A small image classifier, trained from scratch: held-out accuracy 82%.
Rows from block 5 of a small image classifier, named by matrix and row number. Rows with one number belong to one neuron. Each number is 128 + 32 x the weight over its row's rms, rounded and kept within 0 to 255. All counts start at 0.
After each neuron's rows are labels from the 100 images, of 14848, where the neuron reaches its largest size: "responds to" is what is common among them. Only what is clearly more common there than usual is listed. The data: telescope images of galaxies (Galaxy Zoo DECaLS). In brackets: how many of the 100, against the usual share in percent.
# gate: MLP gate (model.blocks.5.mlp.gate.weight, 960x320), inputs 214-319
# fc1: MLP up (model.blocks.5.mlp.fc1.weight, 960x320), inputs 214-319
# fc2: MLP down (model.blocks.5.mlp.fc2.weight, 320x960, transposed), outputs 214-319

gate.493 [109 123 113 128 181 128 128 128 112 202 156 128 173 128 128 128  76 128  93  97  86 128 120 186 187 128 141 108 127  71 128 128 143 128 128 128  92 128 234 149 128 128 128 153 128 128 150  98 161 128 177 181  94  97 128 128  66  79  89 128 228 128 128 121 130 171 114 128 128 108 128 128 102 128  94 163 128 168 152 176 160  81 128 191 159 154 178 105 128 128 128 128  92 128 128 128 148 131 128  99 128 167 116 128  62  85]
fc1.493 [145  53 128 128 159 107 128 150 143 140 194  99 128 196  66 128  72 141  84 128  99 171 140 200 164 128 146 128 128 106  70 128 196 128 128 128 109 128 128 128 124  75  96 101 118 156 172  91 128 128 128 120 128  70 128 183 128  56 130 170 159 128  92 128  64 128 219 128  92 128 128 134 135 128  75 128  82 143  81 128 148  84 114 128 128 152 128  73 167 128 187 128 128 125 161  96 128 140 147 162 104 128 128  86 138 107]
fc2.493 [128 183 128  72 140 156 107 128 161 176 149  55 108 117 165 128 128 128 183 191 155 121 128  98  91 158 128 171 128 128 128 128 128 128 149 153 128 128 166 128 154 142 128 142 115 162 144  86 141 108 180  98 196 199 115 128 128 173 148  65 131 136  78 160 133 128 128  80 153  94 105 135 128 109 149 126 111 128 161 128  67  97 184 128 128 128  47 177 134 121 129  92 139 128 103 198 128 113 144  91 128 128 159 128 176 103]
responds to: edge-on disk: no (50 vs 24.7); spiral arms: yes (42 vs 18.8)

gate.767 [157 128 128 146  95 179 128 128 128 140  89 183 106 110 114 128 128 108 128 138 183  73 128 161 223 126 118 184 173 147 136 165 128  90 167  30  80 128 128 120 174 152 128 169 130  90 137 159 128 128 125  80 148 184  65 128 169 121  85 128  88 128  84 128 120  93 126 128 116 121 164 128  85 128 143 128  86  88 133 128  88  90 101 128 107 111 100 128 101 125  79  92 128 128 120 162 123 140 128  82 128 151 144 155 164 117]
fc1.767 [128 128 139 108 148 119  82 137 128 103  92 128 128 135  72 147 128 159 151 128 170 161 128 137 112 128  95 172 168 174 128 128 128 194 118 116 176 119 128 162 128 156 128 128 128 137 128  59  45 128 106 128 111 128 116  81 103  83 128  45 128 128 103 182  79 164  95 143 122 128 126 176 128 128 181 152 128  96 128 155 152 152 105  95 128 124 132 183 128 172 148  97  95 161 128 162  87  87 103 159 190 165  66 103 128  93]
fc2.767 [229 116 106 128 175 128 191  77 114 165 156 128  84  87 128 159 128 151 167 112 194 128 209 128 155 121 158 144 158 128 118  84 181 174  89 128 114 187 146  86 128 128 107 160 148 166 168 212 126 128 164 123  75 148 128 128  95 177 149 128 159 106 154 128 160 158 172 150 115 128 109 105 128 173 128 146 126 120 128 128 109 128 127 113 210 132 126 162  41 147 128 128 151 122 105 128 128  92 146 128  70 122 128 122  86  94]
responds to: edge-on disk: no (52 vs 24.7); spiral arms: yes (44 vs 18.8)

gate.179 [128 104 193 100 166 128 151 163  74  97 128 128  98 158 149 126 122 128 117 167 128 178 105  51 124 160 122 128 128  62  96 128 117 156 143  94  87 128 147 147 120 128 125 128 128  93 128  78  90  96 128 123 128 128  57 106 114 100 128 175 128 128  59 128 128 110  82 109 166  52 128 185 120  82 133  87 119 149 100  81 148  50  62 128 128 125 171 155  98 105 157 128  99 160 168 146 128  69 128 128 128 128 145 154 128  95]
fc1.179 [128  79 136 128 144 147  98 149  93 136 129  84 128  89 128 163  78 120 128  73 128 128 164 170 128  94 247 161 131  87 128  86 146 118 128 130 128 127 151 128 173 166 154 114 128 115  97 128  95 128 156 154 102 108  94 129 128 179 133 149 147 128  74 191 110 128  95 118  95  48 186 128 157  75 128 150 155 172  85 128 128 128  94 128 128 136 128 115 111  64  86 128 155 128 167  11 158 245 127 145  89 128 122 128 128 128]
fc2.179 [161  98 165 162  32 150 164 128 112 128 151 128  93 165  95 128 128 128 159 198 128 184 211 170  93  80 103 178 128 128 107 128 141 191 156 193 112 180 169 128 128 139 162 126 128 143 111 158  57  99 128 182 168 114 157 128 159 183 186 152 128 160  82  71 144 128  95 165  83  95 128  88  98 134 128 128 128 128  91 132 174 128 106 128  99 174 209  66 128 101 128 128 128  84 140 169 128 128 129 128 183 128 128 171  38 130]
responds to: spiral arms: yes (40 vs 18.8); bulge size: small (27 vs 7.2)

gate.343 [144 182 128  68 159 128 184 116 108 128 128 131 128 128 128 100 128 143 121 127 159 128 104  83 128 155 128 163 131 161  96  88 214 158 157 128 128 191 144 128 128  99 147 128 110 191 101 136 168 128 128 184  85  75 110 183 101 180 110 128 130 128  90 128 128 206 173 139 150  92 196 170 100 152  79  76 128 192 128 114  57 128 130 128 118 171  99 145  39 128 114 128 184 128 186  89 128 145  88 128 102  87 174 174 128 179]
fc1.343 [143 128 128 218  91  94 166 128 100 183 128 128 128 103 128  98 128 169  66 164 108 181 128 103  16 128 159 108 128 128 175 107  52  87 128 101 124 128 128 152 137  85 105 109 168 122 128 139 128 128 153 129 128 158 128 149  75 150 164 151 143 128  74 200 128 128  78 128 118 114 128 128 146  91 128 128 132 138  96 130  74 169 108 128 128  79 117 128 139 144 139  85  66 128 188 128 128 162 154 128  54  70 137 172 132  53]
fc2.343 [148  81 162  90 162 166 128  71 118 178 126 141 188 128 158 128 202 182  94  74  95 128 119 159 128 128 106 147 133 146  88 128 128 101 122 100 134 144 155 135 132  71 128 143 128 128 145 132 128 128  47 128 151 128 140 119 128 165  91 138 131 107 166 160 149 123 158 102 177 136  86 144 128 128 105 149 144 119 128 139 189 128 128 128 160 131 166 128 133 167 128 128 150  75 128 146 144 169 155  94 116 140  99 133 151 113]
responds to: edge-on disk: no (51 vs 24.7); spiral arms: yes (40 vs 18.8); bulge size: moderate (27 vs 6.6)

gate.288 [128 128 128 128 128 143 164 128 117 160 133 126 126 128  72 128 132 148 128 128 101  75 186  94 149 107 128 140 128 128 132 128 128 148 100 145  58 156 108 122 128 111 128 100 119 128  76 128  77 155 128  84 128 136 143 128 128 128 128  93 128 103 206 132 128 100 167 111  92 128 212 101 128  71 128 164 128 192 128 182 201  71 223 145 128 141  93 148 135 128 128 146  86  39 178 128 151 166  87 128 153  97 128 128 101 154]
fc1.288 [166 128 126 114 168 128 138  90 128 109  94 133 140 121 137 133 128 154 163 128 128 128 189 152 128  97 158 128  82 181 128 155 199 128 153 172 113 128 107 191 128 135 172 127 111 118  99  83 143 183 128 140 165 159 128 128 196 120  97 101 199 128 135 132 111 128 120 102 128 144 137 128 128 128 142 128 150 140  93 108 139 123 128  92  63 128 100 128 128 128 174 150 104 109 128  76 166  67  64 128  97 123  96 128 165 128]
fc2.288 [147 159 142 128 130 128  47 173 167  77  68  39 128 128 186 128 158  80 106  72 128 152 128 128 128 129 168 128 128 122 128 182 128 128 128 128 159  99  83 109 133 106 128  89 128 142 181  83 153 105 122 115 128 174 128 113 128 106 128 152 126 128 119 152 128 189 103 146 135 124  52 156 103 194 128  95 185  93  84 128  98 140 166 164 128 128 107 128 128  96 138 134 161 181 128 173 106  69 128 128  33  52 155 128 128 128]
responds to: edge-on disk: no (50 vs 24.7); spiral winding: tight (26 vs 6.8)

gate.175 [150 100 100 124 128  96 113  96  86 151 103  75 128 189 128 148 102 158 128 149 118 128 125 128 128 115 137 147 200 128 149 131 160 153  85  96 172 128  95 128 105 115 175 182 128 123 128  77 144 146 144  55  54  72  94 101 183 128  93 128  66  53 182 128  78 162 176 128 136  94 128 120 103 196  88  89 183 128 179 128 203 128 143 192  92 129 106 202  96 114 139 203 128 147 128 128  93 128 109 101  67 128  87 128 128 128]
fc1.175 [175 198 128 109 135 133 191 117 128 179  96 128 110  74  98  35 156 141 129 114 128  96  97 132  90 118 128 188  77 159 128  81 162 128 125 128 183 111 128 140 126  84 107 131 128  71  65 176 128  50 175 128 165 123 190 128 140 136 128 128 128 128 148  90 200  80 128 103 114  93 128 122 104 187 128 128  70  93 128 153  11 150  87 128 128 128  88  69 167 128 171  86 144 128 128 128 128 144 197 146 128 210 128 128  30 157]
fc2.175 [146 167 163 128 151 176 169 132  85 124 128 128 136 151 128 102 112 215 140  91 128 160  92 159 145 136 168 128 128 133 128 128 112 148 128 160 126 151  74 128 100 128  12 128 128 190  98 128 156 143 136 128 136 128 128 128  84  86  99 148  93 128 162 128 128 128 120 151 166 104 183 128 184 139 177 110 147 150 112 179 121 174 138 167 123 189 128 128 128 128 178 143 159  83 165 179  98  93  87  84 133  88 159 143 106 137]
responds to: shape: featured or disk (73 vs 30.5); edge-on disk: no (69 vs 24.7); spiral arms: yes (59 vs 18.8)

gate.437 [140 145 156  95 121 140 110 204 100 147 184 112  65  96 135 128 134 118 101 128 128 128 123 164 161 149 160 128 132 144  84  91 128 128 161  71 101 128 114 131 144 107 148 151 128 128 128 128 102 193 128  60 128  70 151  97 120 166 128 232 128 138 128 128 164  93 128 154 128 128 128 128  88 128 128 167 137 128 181 117 128 106 128 172  97 112 125 166 101 128 179  99  74 115 128 125 128 128 152 128 128 128 110  86 128 128]
fc1.437 [ 80 123 105 128  92 128 166 172 132 168 147 139 128  49 129 157 128 145 128  65 128 118 128 146 162 127 145 171 128 108 101 111 142 128 128 115 128 110 128 128  91 160 128 128 150 128 105 142 110 155 128  93 106  59 128 104 102  84 107 177 138 228 103  95 136 126 128 105  87 200 128 158 128  74 128 175  99 185 128 179 128 128 128 151  95  98 128 145 108 138 167 109 128 128 188 175  93 128 128 151 128 128 128  48 173 128]
fc2.437 [128 135 154 130 164 128 149 138 103 143 143  61 143 128 128 164 105 128 128 174 106 150 112  95 161 128 147 140 128  88 128  94 128 189 100 177 168 100 162 141 128 130  77 118 150 115 123  76 181 128 179 154 128 169  42 189 121 123 114 155 128 128 126 105  94  67 104 128  74 165 143  90 155 128  84  83 173 165 128 137 128 128 107 145  66 140  95 143 171 128 107 194 138 128  95 128 110  95 168 107 163 153 125 128 165 152]
responds to: spiral arms: yes (43 vs 18.8)

gate.82 [118 139 136 113 207 172 128 102  81 155 128  90 148 203 128 128  45 116 108 128 164 128 128 170 140 180 112  94 154  62 128 115 179 128 116  83 191 128 128 161  68 172 128 203  92  98 128  91 129  49 128 118 128  88 134 105 128 128 112 128 178  78 128 172 104 174  89  85 170 208 128 109 128 164 129  81 128 128 144 139 134 128 128 162 100 128 107 165  78 122 128 128 128 128 155 128 120 128 135 128  92 128 209  52 180 137]
fc1.82 [129 128 115 102  83 114 129 128 109 173 195 128 142 161 131 125 123 128 112  80 141 185 174 227 103 126 187  54 128  95 152 133  97 108 128  92 159 133 202 147 128 112 128 156 167  47 128 128  83  98 128 146 128 199 128 128 112 188 128  99 133 169 114 144 188 128 128  76 128 150 137 128 144 128 150 121 128 116 148 128 145 115 128  71 112 110 156 111 112  68 180 113 114 128 128 128  81 128 167 128 100 161 142 128 128 116]
fc2.82 [128 128 109 156 184 152 187  57 167 128  85 128 128 151 149 128 128 185 144 128 105 158 106 117 138 128 110  51 130 181 128 158 157 172 140 128 175 128 196 128 128 128 119 128 154  97 128 129  93  98 124 128 128 196 109  87  97 128 110 128 159  96 204 163 111 162 128 172 179  83 159  96 128 143 101 115 128 170 102 173 106 120 128 143 128 128 189  85 115  69 128 162  95  99 116 122 186 122 118 128 188 146 128  78 128 196]
responds to: edge-on disk: no (52 vs 24.7); spiral arms: yes (44 vs 18.8); bar: no (36 vs 12.9)

gate.704 [128 109 123 128 128 118 141 142 169  94 204 152 136 160  66 159  98 227  90 133 128 128 149 128  99 136 166 185 128 128 111 160 166 128 141 128 106 154 164  28 146 128 193 152 151 128 128 116 128  88 128 128 175 175 134 120 128 128  98 128 128 106 101 120 128 112  74 141 132 139  74 188 183  87 104 128 165 117 124 198 110 128 146 128 130 128 128 154 166 105 104  91 148 109 149 192 171 128 134 114  93 151 128 128 193 180]
fc1.704 [128 117 128 111 177 128 128 143 126 129  94 155 102 133 128 169 209  97 136 128 142 126 145 114  70 184 128 128 128 151 145 128 134 104 117 128 128 128 172  38 145 116  91 104 151  70 183 114 179 118  97 143 163 171 128 128 140 128 122 133 102 157 128 117 131  87 128 183 107 128 114 111 136 128  68  93 174  79 137  75 157 118 128 181 105 119 133  79 112 112 181  59 141  46 190 133  96 128 128 128 128 128 128 128 154 128]
fc2.704 [146  95 114 207 128 128 128  93 140 128 125  91 194  88  94 174 134 152 128 107 154 128 178 144 128  99 141 128 223 128 160 174 128 166  83  99 116 195 128 146 153  75  19 174 128 128 146 204 169 128  88 155 128 162 128 183 128 128 113 128 123  97 128  49 128 170  87 124 170 128 143 156 163 107 158  97 115 128 127 147 110 128 128 112 182 101 128 128 165 132 185 147  88  73 149 139 159 107 128 155  72 129  69  64 113  90]
responds to: edge-on disk: no (56 vs 24.7); bar: no (42 vs 12.9); bulge size: moderate (30 vs 6.6)

gate.577 [146 170 174 128  66 156 173 128 128 128  65 113 126 148 134 187 106 142 106  99 128 129 115 128 128 131  93  32 112 176 110 128 128 103 146 190 129 139 132 128 130 167 123 172 128 122 128 196 184  98 181 128 128 115  65 120 115 155  74 101 140 101 128 118 106 193  91 128 170 103 127 114 212 186 128 136 121 158 176 118 169 156 165 151 118 172 128 109 107 120 128 128 128 180 115 164  93  94  50 104  89  70 157  89 175 128]
fc1.577 [ 86  97  98 128 148  58 135 128 147  72 192 111 124  83 128  63 176 134 128 128 128 128 108 148 128  63 176 196 144 128 230  95 133 128 128  73 162 128 111 128 128  95 134  77 192 111 166 128 110 128  49  79 140 128 141 112  97 163 142 107 188 128  87 128 175  93 139 177  88 156 108 142  93  79  63 128 128 128 115 158 128 128 114 128 121 139 128 104 139 108 128 128 176 128 149 170 128 143 128  72 111 149 128 128  99  68]
fc2.577 [103 119 162  76  70 128 132  90 166 128 167 207  50 100 104 128 106 105 128  68 128 148 125 128 104 128 106 128 128 157 128 169 128 110 128 147 177 103 214  97 167 142 104 135 128 114 128 183 122 171  96 115 195 155 127 101 176  85  94 128 128 128  92 214 128 181 122 128 128  79  97 128 160 128 128  88 109 187 169 133 128 130  91 128 191 180 128 160 128  94 128 128 128 139 116 106 131 157 181 128 128 128 103 102 130 122]
responds to: edge-on disk: no (50 vs 24.7); spiral arms: yes (43 vs 18.8); bar: no (39 vs 12.9)