A small image classifier, trained from scratch.
Model: 7.56M parameters, arch resmlp, norm layernorm, activation swiglu, patch size [2, 2], layers 8.
Training: normuon at rate 0.036, 15900 steps, held-out accuracy 82%.
Rows from block 2, named by matrix and row number. Rows with one number belong to one neuron. Each number is 128 + 32 x the weight over its row's rms, rounded and kept within 0 to 255. All counts start at 0. Numbers have three digits each. After the name is the row's rms in percent of the matrix's.
# gate: MLP gate (model.blocks.2.mlp.gate.weight, 960x320), inputs 214-319
# fc1: MLP up (model.blocks.2.mlp.fc1.weight, 960x320), inputs 214-319
# fc2: MLP down (model.blocks.2.mlp.fc2.weight, 320x960, transposed), outputs 214-319
gate.103 099:190164128136128132196162128151117083111079128098101173128115129214106128082130149138162154162134076143099107146128185104115114077139128047085162188184146085127128158128139153105096076088089128130136121109071133098128088104088191188106128099128199090208128198173096162149128128148128180128159122102156128132113086167202
fc1.103 097:144130116127141136128112128083128158128098177111128206128119146128089101160135087128140186121128145163062178090115179076128115152074128079128163192178155112166128112155108111128128171099128128097128123086105175114128105111181157188121189128135182119128166120159111128124128205128111150106177128032097128097153128124183
fc2.103 113:206144185128133153101128195166180218128123118129166128128128076094128110146128089134128128148131128128128128128211147128122149187156162128105207128128107203154135096128128146147128142160143133082114128128202158128128174126150119168158175169076160080128103140139196128097137128103128128128160109117201128155104128176128
gate.104 099:112072161140128197082155142128167128248128043137128122143089146063128128128165101096128128073136099128128105132135195078128094131145128114199135122160129128119053111128114128089128099167084107112156140174128118128115101129090168128181134082117128098128186218169172087161109095086128128128128128182189137128128013090166
fc1.104 105:200087128115162128128110093102095080128104107074095128128154128162128128128110124128101132115136193075105111151147128184128125140065128052094163137128128107088093134113142137128098101170116088140085128130145151119128128194104150210128067148156111128176128073173128113166128097128148172128142116157122149154210057131187
fc2.104 097:111100082128128137169153128128153128128128147075103159128142142134102112102159089128128093128128055164129165128064156087130128116166142179128086128192089132121176196169150112128175128177087083128109128086161128128087138129128095128128164116135168128178088128179128128146134128128168133152173076122128105145078092093128
gate.105 095:096143159177139128162078128128149128128139102136128183128128182128129158147102212186104097157181128128164086128169128128128044126128177099128153128179182095089133128123125157128113128128128128128128128114120173142128128118075128128093075064189089128133126096128128107113068128092147144124128073128128154128139080128128
fc1.105 101:137198128140128182053107128092128182128177128133145174142066105081102070107098122108128128128115084071148143128151128179128159058128174115159160128055068128137128126043128128180128118060175184099128140147086128128128128128128122098154128128136090162172148128128106127128128127114071128091099139128134128128170128084099
fc2.105 085:105123135053135128137128116157173076129185128166128161099230106128128128184128198160114139162108066109070117140128106128146128066128128162095155214105103128128128118103088102128107144128118138128155144110128128132212128111174128093149182162156149091128202090174112163158094128124128144128052128128159154160108128090128
gate.106 110:128162128097115108128139103144176062149128199180137074069160128128158154081140163144110149145136191199081128071115160061181155094128128159146128128127105150128154169106128161128081128117088119128119106128158050188165128125183128116169204128128115078175118093118128066128128111081126075128070128123105172128128209153165
fc1.106 107:189073106080168128056115098106056142164113109154163082128088144095125128155117128092175134136128128128167084116198127123128080128113128145125168128128171206162141081092128183114120128128150128189128141128128128128128118181128170122128066158138082165077089104068128142161101117134146147152157103193128150124149102204159
fc2.106 091:129138128046087092128149128096166124128185128128073157201128104128128166136107096128128130079128111128129128171125160132097159133093080127167128255105112080128133176180155112128134128158147041128123128052141054115134128084063164128115119111128160090128162067128060100139094154118129117169194160148173128090128141128145
gate.107 097:121152138102128128184115048104152105110128128099119128132155128096068128128105169199185078140155128128141128128128041117073105092089128178116119118158179128036128128128128128162113106147099184099113128108128104128098128128145224105138117092060122128086150140114128159128155083128128076206128059088128128068128163092128
fc1.107 101:128128122128070128128055128131121102128144141065092128051177074146162088128128207067153160118068122128128128119089146098151128167094131087128102128151071147138128118174128128111161137182167106128128131128097115156128128128091075128128144077125172128128137204071188166128162141152089128128102177127128164128158064176109
fc2.107 084:118129146128152154129151125100161088095198128128147060170107111128128128127120128116114096175126128147056128150084128128079200043138107075148107133187128128128128128081208128164128128159090148128092164122110128117098117184154128123128128128128159128162101128150056127128208083048092129128203173091117160118128084128128
gate.109 101:128114238153128152128123146128128128084101137097143128085128128128147128139128099128128097081167128073102183128093142176113143155094128114128128151166149117113068128128128149128128099128093153104128128164102128128128150084190111210084162130128125128128128138120191165129163128080128102095109057160139128128105113078075
fc1.109 101:059130128128104128118192128119105134089122141174114108128128155073146136157137128176089128128121128178128174128128130128128132084151090128128128122128226128181144102094128100128134151131132105136128170094098189194138136128161136128119129117086128139092038204142128146136159086080128130150125195150051122156128159217087
fc2.109 089:128128112114179155065040158160139137081196185128143079143128053160154177128186128121128153128084046060128128128128128063193075081189128169187128133128057140124128113160139097168082193176170148086128128155129105152174152128102128128148145086201128157125162065128102128106107128197120047167165128133163128128052101167167
gate.110 095:160140110128084136111081116092128128059129128155128115128121148128079150145084128128199082150132096128128128182128063128096128099170058105122099140128069176128074119129068208125068128128169118133079171147098128142189089128133128158128128141128111128128128128082120070128131128128096128128143171119097098128149179049111
fc1.110 095:229066107114128128128122128085128128128203128126109128102174128065128128128105080128175092122183128137113139104128111128074128128106128128094128142128128213101128150174144071128105128120128128128093128081075140153101181128141186128128087128128159128128131128129141128128113115138148104100112133140099141175125128093173
fc2.110 078:156106096163117164183128103080121128121132195128128128140085143160124164128128128126128132128209128168084128137144146148128128084181128128097128128128157128169128128239158143128128128128128166151109156169096110128116128124174128158164128171167160128128216128128128128133163084149149139091071128128074128128157180097126
gate.111 101:128152128128128110148051157128152195098156128089107137128073128128139090149161178194128128213184128128185128133142205132103128089192128155122157052117116134062116100139128171115128100133144128108129128109188170128128105128128128107133128128128128128087182187142128103128128126128128106113150110073103119101133128116106
fc1.111 092:162128113170205128090172134144172147128158128102141128156145108095108128166128085112148129152152128128144114128089138111128103076154094221099135128145094081061184144163101075128143146128065072214172132128061157186105167128171095085128165128106107135183041163169137152128128128128128103128128153195128083098128128121115
fc2.111 096:128158117128133121138152128128076177164080042167124128116128154109255128048128132128152128164121141128088184128128193098128117128133128172176160128102081128128128128079100200176135063140128128129145128220128156128128181175187107128132124191161073085200138188080102128106128083128026159162128100083124160128128177187128
gate.112 096:048128128161128080128142073154152119128128058155158128128128134135128149128159172197134174152128128144130110128128148183122176169104128038117150181166085128087128112128158128102128092123128177128102128128156128101149098199095128127068153119085128128128063128141104128192102166092143045130128146155109128132143128096128
fc1.112 096:128062128143093163128128102117125080149128162099128135128036128065119111110112128118168111191128128091145100171094128119132128107178128128128128128107123115072122177112100093114117128169058128101150129128128101120128159128169166087128121096173128128113166128128133095128187174128049128106157128098128152099128136128111
fc2.112 078:180128094128128085128106128083128038128128162190121128102128128158128114144128150102128192128152138174128128128110103107177154109128155103102159128227129079126076128080110081128110128071135172199128235144128128145075082100128129111143128093107097177099075162128114136128096133150167105128056121210199128143126090128128
gate.113 093:144054192128096128142156087048213185128128104174119158117163130098139153108197128098065134162128093131128148127128128128141162128073111099128086123086172125156128120128147096027159070064193076128128094128128128128150128180085136152128046128128128234081094167099128187149133038134083094190124128087086141077104113124128
fc1.113 095:168128128128128104128123128169204180128128098151131123109084101183150128150193131230174104107128148097128128128088108111152128162138134089136128160177144128169094111117158140166176137130128114111128149172128099179177127211147128128128128144159141171032212103179082105133128134136152110138128187097084191087128160167128
fc2.113 112:113128102073128094128080173076072146128180128128159137119120093155128128170060111099212128145123102155151116134208169131128146063128132118098128102118094121055173128195083114083117128128128161194138115128145097135115128156128128128119128122128085121186128102157128196128105133128171117102090128098128134128163094083166
gate.114 102:128208144124128128102090113171149130068110128093126175128116189194130128133198142128128139159162165151104086127106101128128108131128160107128055128170138108100086093156128155157110128117160128166123183128149064115122128157146148090117196114114101173128128120093182181099097128123110169151168128103128170082107123085196
fc1.114 106:152103181128128106023039172146096141128093150118105174116130136128113104128188128128156133116138128132101128133142082101128128141128142097098155128128128162104092144169052144128128065150115142142179114128128186128213221128100128108117113112157109128128142138169123107135128102127112105172128128145121190096166122128089
fc2.114 084:128128128153179168123128128151101106161128189128166128069103128164122153128128128128128128083161128132092142128128162075162154135128173129121106128157188180115128096091128096128128128115199168093126094130110128128128141138128130089128128128128116163076128139084165128128128136128105184124068151137147128138091128126147
gate.115 094:094136194101128128116156117155128128151128128163058091164129081077128128128128104102093148024128205128155128101112095145130128116108091075128075131079085128187128128144128128137119109128128102149069128169117110128175196149086127135166128106124134064209114094128114086128128174177128168128128211142174066128192126138158
fc1.115 096:099126128128235101128138128128130163155128139128143058128158107128091118110128121085113154093156097119134164128150202089133128074091128128128152039113204196159093128122079128129128168128130128093137146128128187128153142128117110129185128159128164128112160199152128146158079112128144128103135128074156174128128172109070
fc2.115 103:154147128105064076133167128142167121162110237123170127128070128128128133128093128150166076104143129128171128132134137172153091128149128128128154187147128112236141054213094128107128072132112065092128137084120098128128080128178128200141177128088061130128135168049171128128149129128167194128173048190128074128155128175128
gate.116 086:162128147099164121181157104029128158110128120098123049128171156128128034153174166147153128128195134128141128128103130163128128137047194091128128128076184141166128172128119169136128128076113138080150128128179068186132144157128130128128128073175159128143070128115128084135096147059128120209128128059161128128089128157128
fc1.116 092:155074102144078166107108145165165126091103127098076131128166128128128123104128128118071169115128115151166082128128126152128128128119128168202165128128128110101098113135198128117065104163069128128104123105128128096128151128179109128101128091128159139180128128093154156118128128128121128031128122128117128169114072128108
fc2.116 104:140089128128168185128178116128169128114142128059128149128128198128135128169145109162128117156102172139201128128128106128122181139083128090089187095087113125128100106179099124128128153096081142161177147145179180081128086128128078128123118107142087109128090107167111139144184128105128079193128128128090128095138110140092
gate.117 103:158102128116141128164128108118214096066128160111149198074073128138037128165180128098064104120159128128119177128174054087164128182078094144177099128094088128128131174128169107181128128128070148128128094132100128083091147152128165132116160117104128068095130128143188083051131128112088146086131101128170133120109128072167
fc1.117 100:097128086118128103128072156107128187148146128149128096128170128194187115113128120145167128130128128162165116154141138168116092083118095091080150179172128128143128111116128163118128235227128093128128128128189128172209102112170112159128106109165125151128185085128095144172157167169210128198128159128104104119128185173013
fc2.117 083:172164088172119128128092128164119111086152061088128128128128128128087111043126128128141128047128126128128078100139128128098245128128128082057084164128119128084189098157128098138128128114151128128128145128111100122164141157128196167128128151141133101208177116104128128149139128173128128169128085076188054128195089128192
gate.118 099:128108145128128176128028140185128104135214087128128162161128121157151124111229128107179128128173128128171143082128148112092165139128107128128128107128096128128098016133128093128128137128032107095141171128128159128128064128128122121128103128125128128076166128128128128137141129136113160160096177128068093128166098128123
fc1.118 108:148078086091148106140193157114081128128105128128161164128128094132116156095018098120151114125128175128128128095128111128151109076121128107128128086090151124128113128166108128181100128170135142161158099102096130053162175139156153128036149128128138111092128144119153167150128126088128174158137128147189126110128130083118
fc2.118 102:128085128169057154060156128177102107084091128128164128131128148128096096128128128128128145113145142147156155164168170124128142111128128075128130128130114078128128162135110109137128128098092080128152158143128122128143129185128128128200127128128153163150128139120199133113128128091190128128128115128113044117073188209108
gate.119 104:130062050110129158127016069117166124109152128128086121188149128133128136128147110159128145128128083128157087141136128128147062108106128179072081128128128094128143204128187164128128112128050079128121092128128140112247177148216128101111128122185144128134145117128112173128128169181134128135128128128132128123128149176128
fc1.119 106:128176143118046165129162074128128104127128128092207128122134139128140162106117163128206073128128128128083128128128128117076167066060124128165086128104079142152175092128065142128218128099103097175134121128128128159128128150155192111100088102165189164128136128079128128108128085141152128116128128086042128054060128139063
fc2.119 098:128138128089128140150156135126103156092056039128128070083121128064128128244225086136135160128109138102098164115156093144119128100095136133128202128093107135128146128139094128175077156098129117110128160128090144128127128128166167168128128190103128104185122126119073111083128128106142128159162128047170128128128156117118
gate.120 099:104128128153114191191102118088056105113185175128128128111122140152121221128128110128062128135107128063097128094156128128144147056043124118219172128091074231172128117099128149150128166207128128128102147117135085128128120140036183128139128146158128180128091128128128155138162086131128118128104145128128097120128122167163
fc1.120 102:128128128104146080128128202128128178145117128128058128128084122154128128116128136166130128128113098150128128128146122087128128153114078128111115151113153128100104153128112162087128089083071119187158150128202104107133118128194128158156150128056107186128128154115145128165115128128134175165158102160109159183128128071113
fc2.120 096:128089154128147133168091098080098128157128093128128128128167168128128128108152128099128179051132128080109159147128111089154209128128066123126172049093165128128128134128110142112165155128128105178127128100128075175146078151150128103126128127104168056134169128128128128128108111102162128092146199128171128105095128106089
gate.122 096:128108128095179105160069128088128174128128144112128172096103178130142152164133216118126128206111087138128128136146128128174108108128135142079166177158149157128093111124167134128128126176137138097145084128128183128128128103175163128146181147170090125089100076062128191117130048076079128117128141135112099163128128128123
fc1.122 106:107142149149143136128140128128137184135180159122164128104109177137128061139124068123069128128117140128162151172128128099128150128174162128077094089104088128071128191113128116128118159128154075094083199104163110164117128140131079128049128128128056149063094128128095099129161128138108136155142113152128128128128157162129
fc2.122 090:155105062096128128128137084128063111093156128128150128115128173110152157086064146140210128128141128128116128154128154163102086176071081104128128128115128105052166084123168124172152144083128069128128088128131135128115161099151068160163128128193128120131128125204058128128062128128128128064128128087182205083128128098074
gate.123 098:128128099108128154091128126136128141128128186128178106148128076128128032128151167195064187076134128169127125168128194128123128128128102039110102059128141154123142154128160167128128085076128123128178100121113121073128128125143128071128165128114111128156128128086194205108128106087128165128128145124165135128176082145158
fc1.123 100:128102128128160123136106128133149128095128162130128109170128139128103100162120128086128176128128153128092135128149125128085064093128094170115104127128211128140160128101164139117112127108109164128118128129095115142163103155128129116081128057181128128160128156106128128128092103127185164103076186138171128177166104081164
fc2.123 109:135094122153128067071128143123137054185133128101067075072064128149128128108128152137128118102128128076128128128128069090166128128159128107086044128135114169132109097128128128166150084180161128035130128149128196188128128133181126181135138152128089182128165101130123080131227156096058218129159079128147128128128128128161
gate.124 093:088134128128130144076128128126137128071128128123125130066110128128128179158128128156128121128184128070123131067201128085128143128128171132147156178128150128117086128169128158128074153128150167215120040090207170123082070164157128087128143155128131175039128096104092128156173069128114095101067086151081104047141128078145
fc1.124 098:128128128189089144128128154203128090135128128113128113170174132128128155095125128193085128128130096203099147160069128167045064128128075111110104128082151087148095108096128128128130128108145161054128081100128126147160077128128150165128191128148145128129175119128128054038126128084095124182080128098178128065128128158114
fc2.124 108:137139155111129128169128128043161194088120126185120128123149128071128128128165131068128128146106128201140128104128089154067128128128100128136128175128146128153128128128184088128159114128140128161128136176128106064110093114109108077157128133128170120191128164100146123080101137168081122126077150144128105214128124106187